A small image diffusion model, trained from scratch: layers 12.
Rows from block 2, named by matrix and row number. Rows with one number belong to one neuron. Each number is 500 + 25 x the weight over its row's rms, rounded and kept within 0 to 999. All counts start at 0. Numbers have three digits each. After the name is the row's rms in percent of the matrix's.
# fc1: MLP up (model.blocks.2.mlp.fc1.weight, 576x192), inputs 96-143
# fc2: MLP down (model.blocks.2.mlp.fc2.weight, 192x576, transposed), outputs 96-143
fc1.59 087:465500486525477514498524503492504446490495510484495481466487536495525458498474494430556557497501466500499532483480500510504503490482430510529478
fc2.59 067:491516558516479495490475493503471492465511563458475483520506514509522511476469523501512438477477479487517512474497532462493527468510497470450501
fc1.60 083:490524528464509507508487527517520511461535504498524519476471509496528493515515505444516472426529512509476520518498466490511484498510492460478530
fc2.60 062:516551490492494502517517495522480500541471480489524478511493493512474509474490522524533519460507490475464534507436511487491493512499496545523428
fc1.61 076:516479517491496489496480466507556478525490506489504501495504490509495547495516494481454534550504515484492444521481493511504501475462510502522498
fc2.61 063:478513475478482533514525571514506493493466500516519478498507467474504473521493475471436502576508515495502564524488485526475512509492483497472505
fc1.62 084:493459548432493492472484522485517506518501459462515516508465493481493534505496482525491534481490477504489486529480500523499461483491488523528539
fc2.62 073:499475446490533483522501502516499533462478534527491505511551549520541479476528483512499457457520537503505525492463466502525484553522517464495467
fc1.63 084:475524500521508472488501504516506453509504485494495513550520503479512511520493469447452469506477502473513517526474510493483489492495536533531513
fc2.63 076:495503512550520520491491478467492488465473486513486466496458546520474461522501484488487496521461493502464471519508514485459493506493521451470485
fc1.64 102:488478516506476458503518485501464513485475506477514504496528488547460488490490496523492533535478500473486531552498546517497523514495544507501483
fc2.64 087:494476497517476525530493533467515505488500517517497483512441515472466481504488497486496487474468528479524524530506518472492521493523499493513514
fc1.65 088:501473464519491509450541490534509489487496499484473509505502504537462522563487505528480505566536493500483474519515501505512507484471477523468482
fc2.65 076:509498523520499511500473513486499492531516481518495466512513469464542485533514485506470520554527546539527527529485491515535484523502475478526510
fc1.66 093:520534486488473516474501528491464485513477499519494474556476504499501495516481498503526500481519507498489452511494513510520497483491475460523480
fc2.66 071:511539498470493484534465488505508495535509509501539481475511514481534510542484500515508515471541521479512536518520480506506476544509494545488499
fc1.67 087:453477483537534489508502466482556510490459475534486480531474512488497489492488501541478493552487457529497553505509533520474507474457506517487515
fc2.67 080:492475531525482506530480510514447529497498518472480528460547481513506479515491455493480503505477466469505418528476503485493514493512520484507449
fc1.68 124:456514553472466501469518502453499489507497493505502532538497489517494487498514477534475498537522483483510488517473524489468487510467488490534428
fc2.68 132:476515469503483493493499536513508508496514484505510519557460489504471496484509533485497498470483515482504467471509484528482518454521501431507437
fc1.69 100:501494514526525505503468530507476514503503515483473508471544529482489515485455501505476469523515497489470497526463513484500483494504556497468508
fc2.69 107:529488466539505508476488483492540501510521533532457512516468455531497528474532496480497561516497494503448511489494540476473497474481534497507500
fc1.70 095:435512522456511475467504558483475510464506480452524481503518466528479449508492482503493532483492481509495492495498521484490503507511496532489481
fc2.70 091:528544444482525500503503493505532515468484521494492462496549513486546533447522493515479487459509570506505509488501484502501519513514492459499541
fc1.71 092:519478497425509487554507465464523516504512527509485492465532509523501504513492471505515539509485497495487475492492498524476526489498492511489515
fc2.71 099:469466526411492520458472547525530487509456502496503517537479462473459490509495508494476473506462516547517570526508502517481488477485524473494520
fc1.72 084:502495490459460530495507505463501473498494516496500500475486505499504427507505498500471521465511475510490554532504520481419493518493521509478474
fc2.72 082:496510453486485499491514508526523464525499518529501471538490515514452524485514506509482498428501455491482477494482481513501467522513537479537498
fc1.73 085:524501481503539511453520508473456524530518509514523477494518494470541490479470511489484523526504504495557506505509556491444473514505507508458502
fc2.73 077:559519465488489495471516490527524455500482480486534459552520450500465481488528511523508450519525561537522508545467462505508492525503506478520486
fc1.74 083:529516489507494491492506510465524502460463495461526534515472495509505520501531501534438493564487493518500532499547490448507512488497528527497502
fc2.74 069:484506486510494522488511484515499507488521438527538487474533503515489514503495493470459516581490510460470436506493499451510521469512476480531495
fc1.75 086:484502511478485502462495496469490504476539465466492539468513509494537509489506535516550544530552490501487516527498507482447507526480502525518485
fc2.75 094:485513501484550483488518512546474501527522491477528564482482549513460485465514489482531473484525494489536484511495507492498508520518534522498514
fc1.76 098:502541531507487505536471507489449458463502519524466496506547549473518529532499490451519465410476482512510483485498500499500472468496506474487513
fc2.76 105:521533453475466481494533457533543471525513542473454523511469520515490508539501488483474510436485503513516505467526490469512475471514500529505482
fc1.77 094:476521498485499483543502462478515506516465526482526525497456483457544494492473483487460513519478477516538434527505519482498503443491494471488480
fc2.77 104:502519464497514519477508494505487481495500472488515521476531540534483503533479440523461451522457492526487512548488503492450501509487472536484551
fc1.78 079:480506543501500474533530520482484513491497513537494524516488479464514534518522492489524505481522497481492457512504519494518541474469517474544498
fc2.78 066:484485477500459513510538477542500489533496505505450486485504551509494502524462525489513500479522494501507551530485505495478548432534502519455511
fc1.79 096:522499501517494484483502530476500471518490473495489515489489510505501560539501516546504509549536476491481499526499573470484504535517510485507488
fc2.79 078:523489480503518498494542431510488496503518493489489499514518524514471511522497504487515500593551530492491492477519461490490476524510462519470529
fc1.80 122:488497542491531515486486532480521522488533530537475515461481521469512507532532394558457473516510466498506496532506504446553509536491536482491490
fc2.80 148:492538540495481550480496490527500530491501457493454464519472445522494521467525468499528510504509484505458522529486487483483467547496535466480518
fc1.81 125:461521512479544493572518500529559567497485491515500497466494523492479468484475497529492443493507464493493490482485508492458526444506488437485520
fc2.81 124:432518538494496490462477484552465506463512534472483482527524522489470499510488451483525523500471506501514513482509514506504505459488497557509464
fc1.82 080:483492502452510530504464512523535527510499510470546530480522536508504388480487488483476501503487502539505466492485474505531506496527469472493484
fc2.82 058:466492510441529466477491496464484515488498504521531487537469496513507551466520484512488506474482492502498546491487507514497495507499483518522551
fc1.83 122:520475480501514445470493478467509544555490521537452536470483500509499509512494464498526482548487530509505538499470527515506474509480536477528466
fc2.83 122:479489480513496529534480492488501530547509502493464501529488516529480537492495492525523506498525503492505542460438528481516492506504472499497511
fc1.84 111:507495459491526512469527467528492514488536437508511523504525471512489505507539490506501497521451534494537497510491463461501540538501480500510467
fc2.84 112:497459502501534481515498482483494506527501421488533509500504460511524525472490418484498478500550537513457492504495483492494494491480535488474504
fc1.85 099:525500545486518527494458497524478521482459503465531518493481501456517499499501454450516516514482482493486466478494512535482492468452530485474485
fc2.85 113:533485507467464484480480530500509494498549521546523476490470559493520505485511485505471499508456498519495515451542546476478491480490479502456527
fc1.86 083:471509499478488515505518501536509434516475499519483540502483482560502472519503486495464515513512528488481483521479522445562548553525461471519478
fc2.86 098:509501457506453443480458481482491449497480482512468479514487472504475517491535506481481500499471504529449509508460468510497510476490488496502515
fc1.87 112:462498479474529479505531523513511515507498495509541473454484540502510425498484461470564505485499495497531501494542511501519498487505491485539489
fc2.87 103:460484483510477539495468455461513498494509486453512488469498507469555506531498513499520450511540474493497553518473501503518510526514479507484517
fc1.88 086:528481527475540474486519517426478465484480483479487473481504506484542497456498479466461593477464536508485514514479526466486500499510526534476517
fc2.88 080:502514410510462506445489512485544514477496511496527515499504470518484490471502490496496409484477499503486523490485505511467492522526476470486491
fc1.89 089:509487483506490524568491483505502522468489466485502518527467490475503501496496482501495496480481504511502518490537488503488525451475473522496500
fc2.89 074:510487506509494490512533503514498511531504549542505523476528498511516491476446491516504481481478443545479508524501535484526478496534459478512495
fc1.90 090:518482489493508505574502511494514501479474510505473533500468479519530488508511517481558503514509479553462535496486476511451468493505529538527505
fc2.90 084:507490465500518496458521451548507510533510477468464490509513510506456510529467478443522490515499462470440479462477509489500482498496520460478484
fc1.91 104:450470507471509495498505482534552471493473489536477483500460519518517492521475473525502498481496539491511481484481485465460512504458507516478497
fc2.91 093:497461469465523491470526514430501507498515523491475494479579508482475548527501484504522480461507497503509543506517479505514481490511532489507492
fc1.92 067:502534518496547468499520480465483452506527506543493521491467531462504508530482498508510479535509506495475476486510493478506481529560493459489504
fc2.92 056:538524462518475500497522498525529498493483525502470528489539473529481540528509501495518498530534501495496551499451506484464495473491499535501475
fc1.93 106:511503474460519511508483471513504493491534481476504497487527519518470493491535511524529474477519484501499487515509476472500467510483500494527483
fc2.93 128:479483476483508473520498465506508468514532485514505504512553461467470484481530547475481500489509504487522486488484496518521492484487543478559477
fc1.94 084:510572494494482505517472496550478518435498455509577526468501495503492491489535515519497483477478518517536478496551479484479490520548516502473520
fc2.94 071:516513483504512503549484472468507459500466521526552506533474535495523505480463495525530503493501523514503527479508494530502480508490455503531472
fc1.95 116:469482486532524509484484491517526489515516432491491511512500459475494496521498514475493537509490463528489491456518481434525512496477491483481483
fc2.95 134:500477500515533474527509524503497480505503467463523489488474478521536462491496468514485525496514518509485495483427522500478500469504503511482514
fc1.96 080:520510516492520496496473498512499493516490469451553528483537508520467515477498514497459511585497464496491506490498538461487499489558519512502480
fc2.96 059:500522467485523520480488512478538518472491500519584479518494504510530514483508528443468492586464476514473493488503472494526485497476509462515546
fc1.97 091:483499541511522499487530491486472510440465459486507523495525484475494533497515495518448497554499497490504554502524549482495481494474504542483511
fc2.97 064:486489458525506516475491517479507491545525504503520524473510479533494498482502485489447512581522479491488434495506448502499501514501487479514483
fc1.98 079:495484493505542453513491509495503495501475520503513498477468480521490513495533463499562503498515502508480490497517492497520502504510515543515555
fc2.98 066:527467507515476525515506480489478517483474487517470486511512526494501513496498470498542454501541510443521518521491501490466506449517522486495416
fc1.99 096:512507503492496520526520500492518524470470477483523498516500468459521488479537492492489482494505485500491485520536446499485528498530535511482509
fc2.99 075:474477526521522496496454484512508501486516504539530541507480532526462526502475474488451502512553454524524553534507531506493460532529487505500459
fc1.100 112:476503502524501496523509533513490507504466493560473484472470500516515562520509486486489495497501490453521501541489529496490517525504480495522501
fc2.100 090:496484515523506512492495451463488533513515538504500515516546511509467484522491504531454513482521504505485498544494493525506510521467507525506475
fc1.101 087:485522465535476482525529521502486464536466500516491470525478482462503496539508511509509527510549509494522448511474504518506481487499478502497492
fc2.101 083:490533507528529520514533455513451481453532520499507486473532539519505514535480452529510459507513527546504546478526500514497495479475495498508496
fc1.102 127:502476525488490462507521487480533523490470494501506544509529503505462481506507458530495516552465514515500509502548458451544493519481472492521481
fc2.102 132:473472474524461555492490528482456468503528556492502503480516491503516510466501461531496492534508509511482471509506550495510496480499467490512493
fc1.103 126:482509471509480463493536535515471472514506505500541502455493483508506501485491487452587525477505474469510490523434438491489489472523413520511490
fc2.103 121:524514530494503504518475465481472481490529549519496477510496480503529522474529491455452487451470479505490550519560482478502506490486521515497560
fc1.104 103:481503522500523525480555465505509489523503485487522513527493506480491498487478523502476497508449457506508525502530524465521519529516541471473481
fc2.104 120:518419516517517479502550469483494500492455544472513527504492470526555488481498468537495534529450475526484508471481490533499489514484502532522540
fc1.105 093:472459481493487491535453509487536489493504522496487467473510501477527510522468521492463528514523509474515469471454510496488532464496553523507501
fc2.105 072:458469498512494527498509528509458513529482461497515509510495460535447491484535548502471473502498439531517493487496492483517518488519536475530463
fc1.106 077:496518515523480468476479468474516439524519514470543511487522523525490505486504499491532502510523477516468526499490495538512511489506525524500494
fc2.106 060:500473526499508553497504502498487518467467467494477494511521493500495514489490518478514487483498534441523492479479532491490487491488522445536518
fc1.107 088:497491502447533507505507517516514478548494464485512527480484476503532496508507511520482494512493511480482430498483542507490469474509482536488500
fc2.107 067:489508489491517520516508516505534492537467520542517520498525526481515511508501514495452506522499495533491585532521476507507480525509489473500499
fc1.108 145:508500514519550460493506465516508496458528486537516503500472488519512521525514487504488532466535534526530511522513537532518498488474523510493478
fc2.108 200:524532507501539495507528442514540537533484518507509507532509511497534508491507449503536531511527519513509501484519481468559505490496461511516463
fc1.109 109:540481509490495512520498511515512495516511484471541461456488471508542497504526492522527503475507508483494491510508503484492493496482494496474488
fc2.109 127:498523529497495496495516466518536489548499514524558504528529520493515487522496486494508504487556511499489445500505475469476510524508472494484481
fc1.110 099:499500516487491497508515520483479513475476503494486493509485517534498581460505467502579447543512510493528528537509491482538487553489486500515510
fc2.110 082:520501520484461491490506455547491491495514484454469531512512497478492505451502494548504527542519528518476504511486490487478501516496497498490478
fc1.111 118:509462532516509464443456515538512572480520501541515507501493485485511490472491496561483484506495506515513554471485474526515495451523478474494509
fc2.111 125:531490447521538523536486493466470473482511458475484507522522529518527521512514512502478525478476526510496450508495441510507479482526480574526477
fc1.112 114:471446507500487526542492478496505514495547499516531499481483524506529504482540493553494456519471484515475483445497483497581501516505492471547478
fc2.112 112:511441511477459504511474522426498548523472497464511494497500511504472527498500543537512578525449516450489530519472518523498499477490499513502530
fc1.113 101:556480530471519509459491506522491571517474509552504547534477471521517481497538503527471462465479489504489519461492498476500546513518500507515517
fc2.113 083:515483460476451513520475537470457500518511510458534481452492557509491467483514522495490518479500490509501508486502508491497514532505494490507459
fc1.114 074:488463488547491483488518485488539512464506485526464485497492518439530520504496467520504495509532512511487506509502516529522548484476508508501493
fc2.114 069:444463499501506518532491502482478522520482498480455527503531505544463524505505467494479483500543460501514512520492503480460516512515478480519533
fc1.115 121:497486479492562522462453477498496513526512531518531463479445483480522533493502511477490501515486532490520473511464513503476500470506518503503495
fc2.115 148:467477458502500479523476511485505504505506515486500502470560497515478505530513536493476500457482501528504533462485479495487484482478494491493494
fc1.116 109:499513521509482444518529530501491473488529497512497485501453473549476474500466512511482508478489466501478501467467445507537505467523509498549463
fc2.116 125:499527467522462511468543482520483485517474496499449463549495540489507559506432518518489546512496516530537485472553506462511487513483524533498473
fc1.117 137:479497505483503487485521545498507515503513487506526514518501491521472454517479483403490527508520493514508496488467478537478481528517506492497476
fc2.117 129:477491514486512492497455513541500538521450518533516479517519475531465516491524475473551524443465515515461500489493464499506487504516485549477550
fc1.118 108:436527458477516499539515509499548504512490527505523506498497482429522473494489481521492508535483538525503482489498518494503501484520511492514503
fc2.118 114:493516501495527524501478509496428484489507470468472501495493567511480524514473470524490443543500479490478521475493473491480532463506510505473511
fc1.119 064:462478488499494506515492502511501529471473455505452500510500495459526527509485524518504524549508507508499520496527475502511479506473481489491497
fc2.119 049:471476515495505502489483485519491511502557526480461503493497509502505492522503533492502485557501539497511466488509511505512497542526470527502486
fc1.120 098:500513475515481482494524551501528465510485494515500510501505534506501503535513509479492535526506504493450467539496493510502493499517476511482483
fc2.120 079:493499536512479509520474449492480496524522521511521512514517449529502509509514511497537513488483498465507542527487507473507486494470475546527522
fc1.121 102:488504526469487481535513479530550509490451507497507484484558507471499504529468465504512477533475527518474571519513486428510504497514503503494546
fc2.121 091:504493482504488496461498507472484480515542452487513500482436480512508511534498489477511515527502511500468436521509527484510528519507491524501388
fc1.122 104:512535546496515486463586500524496515529506530509521528506506521487513476513473539468502508481467496492491492548506534463500498552514515524517466
fc2.122 131:483452528464508456546551475466482456511448526497502497498502507482513523512508512565503530473420509517517502482511478526527511463523520468496473
fc1.123 078:518507484481503505517493508513515512517436470477534493506461495479527519449465534501519485521496506523499510513486501483537483535502510527484501
fc2.123 087:483502480486508490528514458486486504492525511509491537480523571554518500477505507498490509483495509499504506517514513482506473517508463463515530
fc1.124 127:518468502500527483498489473501531455498466514499498522500494457522499509519473507516471517475467499504504453464517481472461538464483526545486500
fc2.124 149:491519515494501498491503480488535493491499522509507498486494506462454519494471527513490518466453537543474558465461542472501508460509543476500530
fc1.125 084:474497477493526540516542476501548555498490477485503474469562493505520487492476525495482486544492496524473508467489534518435480491480468517524482
fc2.125 068:460546471477494469481460497511487551515522502486510506539481535489504481510497511487470513524470491530445482471534466520499500492478471465457576
fc1.126 109:439484498491487546499523479462504449495536472488496503488482510497494513490492482495469486454514487472488486479516542506530507496494494520516492
fc2.126 112:513509500527461506467472549484478453496520544493465530503509495494508481460511475522487472498538468468474531453511476461458503511501463495477492
fc1.127 081:490549462494480526490525557501516507464528525503487509507413514500528562527518486505503440509518502477477532481503527505495494480492526538498500
fc2.127 062:467563519480465460477495502513489513509473462531486530494564526492490499536502464499503527511487469519494476444512500500528517514504519458463526
fc1.128 162:485537540517471497579509532481550482528532480520497509512512462490486515494486443513494526509496505524516510529524489491515520469524474514508493
fc2.128 204:490539477506467491486513512476447503517469485496518491445495543456508476533504486497492450524456503496503469520497545487502485520505491532525514
fc1.129 075:483538512484464481550522504498480461474465473471499477499503476466515553507455499496540487524459479500505424494512478517505485464511495539464496
fc2.129 069:483473491475475509497507499515501494509497540534510481508478540502471470513506466504462534526478451506509576513551462491487498457507500462512478
fc1.130 084:462493515476484516530467534493525462537500465505496482462463450511466435556489567497468516508522490555500505504483508488493474519506497481492497
fc2.130 077:506483537501511489492494459529463490494517505511512465561520540502515478537506538489482500489494532503504508479496497505515472502488493509490449
fc1.131 094:526483467486495522500514529472479522513508514454458530502537505494486472510473500503496521547495531502513523499495477528456526488501521513514473
fc2.131 077:507456538520478484487528503507521502502496509534463546496471503485518512514482490472478495553498463507497468516535496518484529498483518486473523
fc1.132 103:513513489514525498560504450469494506499491479506535495511519521503522478476479437524478507532520499504490527472459484476473524484493501554464487
fc2.132 097:545506492504523478474495528524555528510493486503559498508505448504485487533497481499510518484512503581511472536497538510499507481519491438522510
fc1.133 137:485493478515526485532511506496478511525536518525495494481478475492486499492503430527523508525491502511495508507538481500479512496494520538515490
fc2.133 139:525473481487466484495444516489499483477502530480465520452519549502482521513487517482507505510453509507505500488512510474503512516499497444477503
fc1.134 127:484506498522502539479481455454469512471489517486490480501508470482483479496538498522491559459489491517466480510516483508493499556498524465531476
fc2.134 130:494470500510485504534549534497512475493486506527473499465497470536507466496495500535526533523440493524466487544494536504488517494489525474444573
fc1.135 080:496528515502497529485515508499500471520451509517520520526489512493538422496543446517504507516552489470478516493503510521499516499506473517507494
fc2.135 061:488525487496498493513536505482489500485568489512517484480501503490514552506496465525517488470506504512529487480547506520534487507525481479509499
fc1.136 105:476497498481553477497509500484538493512487496512476497488504457458476491520504505481496484499477515507447477473477511559504542551558517515501474
fc2.136 115:524517476541530472522543503469489474446454488509505522460484524503491526527528503491504508500529515516562537494448468526459509531488493477511510
fc1.137 076:484496463524497532477504463487501535503512503482478502531459552465520510547497492494512519498516487513522559510533471485490492530477561514513477
fc2.137 063:505488554533475467492516513500518524485507498501482492473554443525476501527498490498509482484522494491478444515488528518479483527487538493477573
fc1.138 103:464490482511485540530493515498493498451514456500478461487514499435549479548483556486518495473462476456499485474530542488462461466492478516488500
fc2.138 094:487516520514491502506518512491503516533488496487524453501495470537465497506508544494521487506500474464479492470490478445502460492523485465506475
fc1.139 097:500467498513494503516498490547530485491534516486516507513577470473508517503479536511460526470483553508504518496503471478513515508504558497538494
fc2.139 086:524486505507518493484412521500453470488490518525576537475435492535496502498540548507474483481495514514519476497503488503495523534483507509498479
fc1.140 100:508495521522461496499486492475469492503480466519460510483512537535484558495458485512536495509496526478500513523476462523515480515513443500500494
fc2.140 083:520493510520495520505478463529495493513477524540459504495541510448495523466529470474501499561508506489486555531509498518487525467498508558495488
fc1.141 120:493526503526522495507509545479506508512510500506499489434507502502464509496498505500520495487488506495525481535528466516527475509508516474552485
fc2.141 130:456483525502516511490492474546485516506529486494509493505549522431485495524511548515472487526493499456515521503510500510545489497523528504531495
fc1.142 111:536484500470489474499518478479483512528518509501456485527516507489532455526502512516531518552476489520503501491488504501462470508524566495472503
fc2.142 104:493460541484470523507487510515497515524515524478484512504471449507448481597536507497498500551525502545502543471476492473479480508524494550512536
fc1.143 086:490479474469516497514499504511557495485507488515561539502483547474479487514497524506490504490501492496489482481489459518504520468543525507492514
fc2.143 081:501509527476520496478509486499461542464487505462524513478499446526490530503501506493540460487539504504461519494456466502480509464514464533484493
fc1.144 066:499453494506472517528459468467535507515519527476518520474512529479490407503518473508489539474491531521518467549517428501508496517490496497492478
fc2.144 051:485462524497458490505541518516516511475487503541483539538482462511493541480503448482493486463483518486504535554501563480459499468489481517496553
fc1.145 090:531498504482485489427455484467501489510512482513471489522517507521506511460457509510506512577533492507507497564510520466510508497528508484521515
fc2.145 086:533500485493519506537534491537488501528491492487467500457492502481476473470519496514465474549523519485501520574479524488496476530468482534494466
fc1.146 065:497523478488515518434503501494503477521474455507487465493503463501437476453469514472519493528545501528488458478493515491503475476517498465542493
fc2.146 052:512534505482538479535512504512468472528509520498515540515509521522549498463514509489496506528559475515543561491505465513476503489479541534481484
fc1.147 063:460455523521474532541490471469541523479477516515469507475491509484527424503505469532468471479511483497507468507517515482506515500490463532486496
fc2.147 048:498452486478497474464478513517472468500514493527423528532513450505491532519499459509493511489512528523531527510457509460502510484485461462563500
fc1.148 086:509478530511494498446533461459483479494526474530498496521521492453503517548527495556480497532521496478516480450499481502504462479496498496533496
fc2.148 075:485427469492551506528469538513477503516455552481517524464485456551505521546506453488487486480532491491554531444470527515506480487500519505492517
fc1.149 097:458531490492476543470515511467552531495466463476477516470511498468514476498569504499522502506519483489521521543513524512436437441502523529511484
fc2.149 099:473534485486461524518469508464479498474476548469537555478471548517513524492467514491487512498458471477521509542494503475451481446492517496492465
fc1.150 077:516496509470535499540531512480509500504525498494540507484494499524513487465477461482484534503460455510480484499492543500501525519505475496476506
fc2.150 064:501470480502496474470508501498533512482451535509528515501504493465464513450531477486485439490521484497471534530488430503481518481519478489529492
fc1.151 109:526478506464470555514476529493466511463486522493512500524497486512483542526482505499502519485506533520506509480489539487496493483486505487523480
fc2.151 116:499528504483509505497494507499492530500485515489542458489474482501538467517477515471503495493490555438513463515507521526493479465492511480496492
fc1.152 109:475518491518469500519474485501460549479464507478525482473478521495513496519523462523534461508498487499470487475500508538509488480488510540519494
fc2.152 095:488476520491470493536508508514494494530502504509549518529496477479491487484476496526539512525478476474456507483483532504551515464498508463473513
fc1.153 090:478525527487488486519508502494514513540552495512502489497474517537507480545506501561543512525493483521491454497500484467486483500523554478511500
fc2.153 078:485501522502489517480489500524481528471518534497516477520497500470456478612501479515514508552548497539492586472492480474503490493533520586506516
fc1.154 118:512490514554492497509457495539504548499478506485457489489514476482505513463503477511510520487525499494478478508502510516434514458525504471514469
fc2.154 128:513478519534544422515516473491518502433509506476501483511517463489509517519509486494508514484439513496534518462496456492560519514485507462531512
fc1.155 098:531519489498488548490502494506500486512523514510486485526552480555534473525498509486526517497532515474490474518500515466486505485517513496459483
fc2.155 092:506514519511524476468503499468445507524535470505509523500492457498493506493529488491479500498514526514525550505488492487503513562492505489555485
fc1.156 094:471499512517491516514521549478476489499470510492505505436482513478528496469433481480498531507520447517479505527487477425503515543485486517509480
fc2.156 097:484489461524493491493504443530519542507479488526496408546510508539465518477555512483487504492524469486429504510478489453515521509500494493501466
fc1.157 124:493515491546517492509508521552570502532505489509483511494515499495471516511526494531523470489491503529499482497501519502487537471400533518498487
fc2.157 118:501503502542468493516507541514457511512501450494463550531498460572487508479527521500486502485548491516542508529495500508543537507464541490499503
fc1.158 117:497486485482499475446520522517498486568475527493509496494512509510469506498482466507509467493539478506529488493509468519524546501527473480487488
fc2.158 108:518502508510478505479484509494507487465511485532471492548484482497531522477536523521502509477525526514505536517468515479521530522511451506486468
fc1.159 067:497478550489518495476501531499458535486443526486500540532496517500531476511518502491493515529519518484458500559525518487525520463470456515481496
fc2.159 057:492480479495486512489545482504497514556548474543488533490511491468552490519485477502504511542503544496510507564500506491472510476534465511495513
fc1.160 082:475502519480491499510487490479517510498468475509492513457492514465488515503496530505506494501517543496450489473478509478523531524518510514535504
fc2.160 063:486488494544526505530516499508502500513513473488497483528499536523529500518475552472528525513527518481463500495483498474499534472459506494498454
fc1.161 079:497449471520513493467526485479533506483467520517550516514477518522557471487536458516461522546490496478490483539492471453519513501487512528473492
fc2.161 060:499451506531494503480521506496507504503526476500522534492531435494479510472494427501488476523497488453480496553517537453462509464519492486503545
fc1.162 108:504501520473482533481551487513481474506479499522522517514491487474526518511499478491510541451490476506515494496511498483506515485534480439502490
fc2.162 121:473455480502487472509497524487517488540471469493497496495543523560512504543517487537490531493464506480490506499487476504522499481482490537499449
fc1.163 079:485470508529506541431485488536540494495519503540500508493501508507503527499496500485514532516512520479508524499509546511464489481459532505508456
fc2.163 073:505488484494513513543487509407500494508476511487506461521498514532492494486489518489509483501518446481525475468505492536498487495507523491498625
fc1.164 130:488502495499491486491503487486481505533467538476560500485507492495477500505483483495499511483500481530470524517472465502473481478516503488537503
fc2.164 132:522504508518514522506492483523519490494480453549569460528515488506522489473511492521481513476523536468488471496454526476538553468500515525480475
fc1.165 119:520507447480469509481510507507465507512477517508516503535501522491513463539482497483553503485513499485527483530465467537501502498482473512479487
fc2.165 088:521497576491476495518499495472528487494544477479520510467512498473511540509499488485478491439499486487465500548527509515493512515515504517508521
fc1.166 075:497509492494526481486513482467508483495449536509470486492469493506557491498518496516504476484502499510496551496483463507446485491467514541496537
fc2.166 057:520511478535473505484525494540487526517507466470478541494539506507464479495500514484483514490496505457488450490481527470492496484525510471510416
fc1.167 092:509516447497514523447536510515476503470499489511486504503514499455486509505544500491505519515536495491468507503513462522502452466517490522456496
fc2.167 087:502522509472500488529490498489501473512516547490527515511497507527502488486468485514490442517525484537506467502482536496491454520543489485512503
fc1.168 107:502485461514532469541505552470468499501518509477527523514480526519535513539532466522501496475502536482462472482506540505568536445491539453506499
fc2.168 101:471430514491526480486464478530497523531472464511553481498476478511462517567459493485534505470517500500474525456472499519495525485485564533510534
fc1.169 097:471482478483487554513499473483499468521483497475470512492491509459473497527521501486496502490477498506485575467489428467508465476500494491502514
fc2.169 079:461486505538501453500525534512472557474516490527466532480489494536489497526470466501498523485461485522470430450503553479501504465533490527498452
fc1.170 114:485510489452475527517509505523528522509494477507509520512457509492542523520518512473527484515481497494496503485505523473477502538507512537488499
fc2.170 113:486490497487484505541450528484448536505488481470500468466484512503493527476515490502490496518516497492481489478464496500493498506511512473531485
fc1.171 070:510497489503502487483488484490496496475455473492491534461495500500521533533512495495489479571518468471502491507517503424480516489521456519515502
fc2.171 053:520488521503477511459497489497508508516557500538523506545487491480517513527477491505504523586515474482518520507539510481490530470525475494441485
fc1.172 074:506482526478497488458503500474461481513491528444502503571450513494530513504473479480521499530546514523506548530478491500519466501521521519485510
fc2.172 066:558511477514491504521470484549512471507490471530455458470543463487490454483546492511492474538546526462501506518430492500478507508484500506509474
fc1.173 083:475525501504520495473532482522464533536491470480529506499529551517518490490470494529489528504474503504503485494484480514498462478517487471472484
fc2.173 071:514552500522516514507521510479522479501471495502511489521483462465516465495522455523476480514472571529501508508506547504506506484490510514506553
fc1.174 088:546486517498517538498541519482501468504496494525514504532492536474508509528489508506457497533466502504499501503466479524508439500446508520513499
fc2.174 074:499477496487510498492508480499477509503491511494524435473517470505504511513529457513479527538499495493472484488494478489556485534505500501506520
fc1.175 081:495498535495478545492493489502492490473485476497529504525466568474538492486492494489481534533512510490498423527455482489490506470490495505494484
fc2.175 070:476535454497500501513485486539473537523542529527518514504514451519470521462533492527484446523506445519525560529506498489510513473540443507509513
fc1.176 097:527477532470545514495488475521476493498458491461537500524501492491479504499501519508506515496493478524512533460484441497437514509507491511477478
fc2.176 127:523494486464467510486528501512514488474498471485483494491496503500491508490497474465501421471479499502514469463518528480474497515514493483479550
fc1.177 128:473528477507464518503468538488515528471486501498487501516514537555526502416483510506501437534463491476499472546476538510480467528476522549503491
fc2.177 122:498513539479473503502490452525474523491493558486477483491480536480503502421507487524500531502475529497493547523514492502501468494511475400513502
fc1.178 111:512543460483493496476493551470503477487532483492482526463542497513503538469518565513518493520516498486529496461530519515486506511490505489532497
fc2.178 113:449520492497509517523532457473496477519453503470504524545505510485493480493491538516480458506507508487492460489493496508487511530529531559499488
fc1.179 122:481460536464554475489502524481502531517480489510519497509462478479512479523500497477493486511502526502492480501506531525533511566505498527529490
fc2.179 119:514487476500525477507487472510519493520524537508527495451507519484491506518514524489497506508501506486490518512421491535490538522532489507448520
fc1.180 107:602498533500538467529504526513483548512516524503490508502475493498473476529480474477506562524472496482527526499523466513495501505482494518492463
fc2.180 128:477537502474530526464488470550488505514475567505506479537513464470521508490532508504499457458589488556521514520496490523535473504476516531483535
fc1.181 088:476442520521469478500465531503446517475497447524488482526486491507517505534501478476457502517503502520503489476541484488494483514507487498484509
fc2.181 103:462471509511545495487506465511552507524501547508516490500542474522537482529504494479515473492480521544536529489503485512551486469497481532516523
fc1.182 118:514544478470502502464544461497460486516505499489524483478514478526475503499489482507481504489485504473526495516533515465486554523502467488530459
fc2.182 120:525470493516507488586493510490510488539457487477550510534494502541514520473511468523471536501541520508518480484502494486460510500508515495520462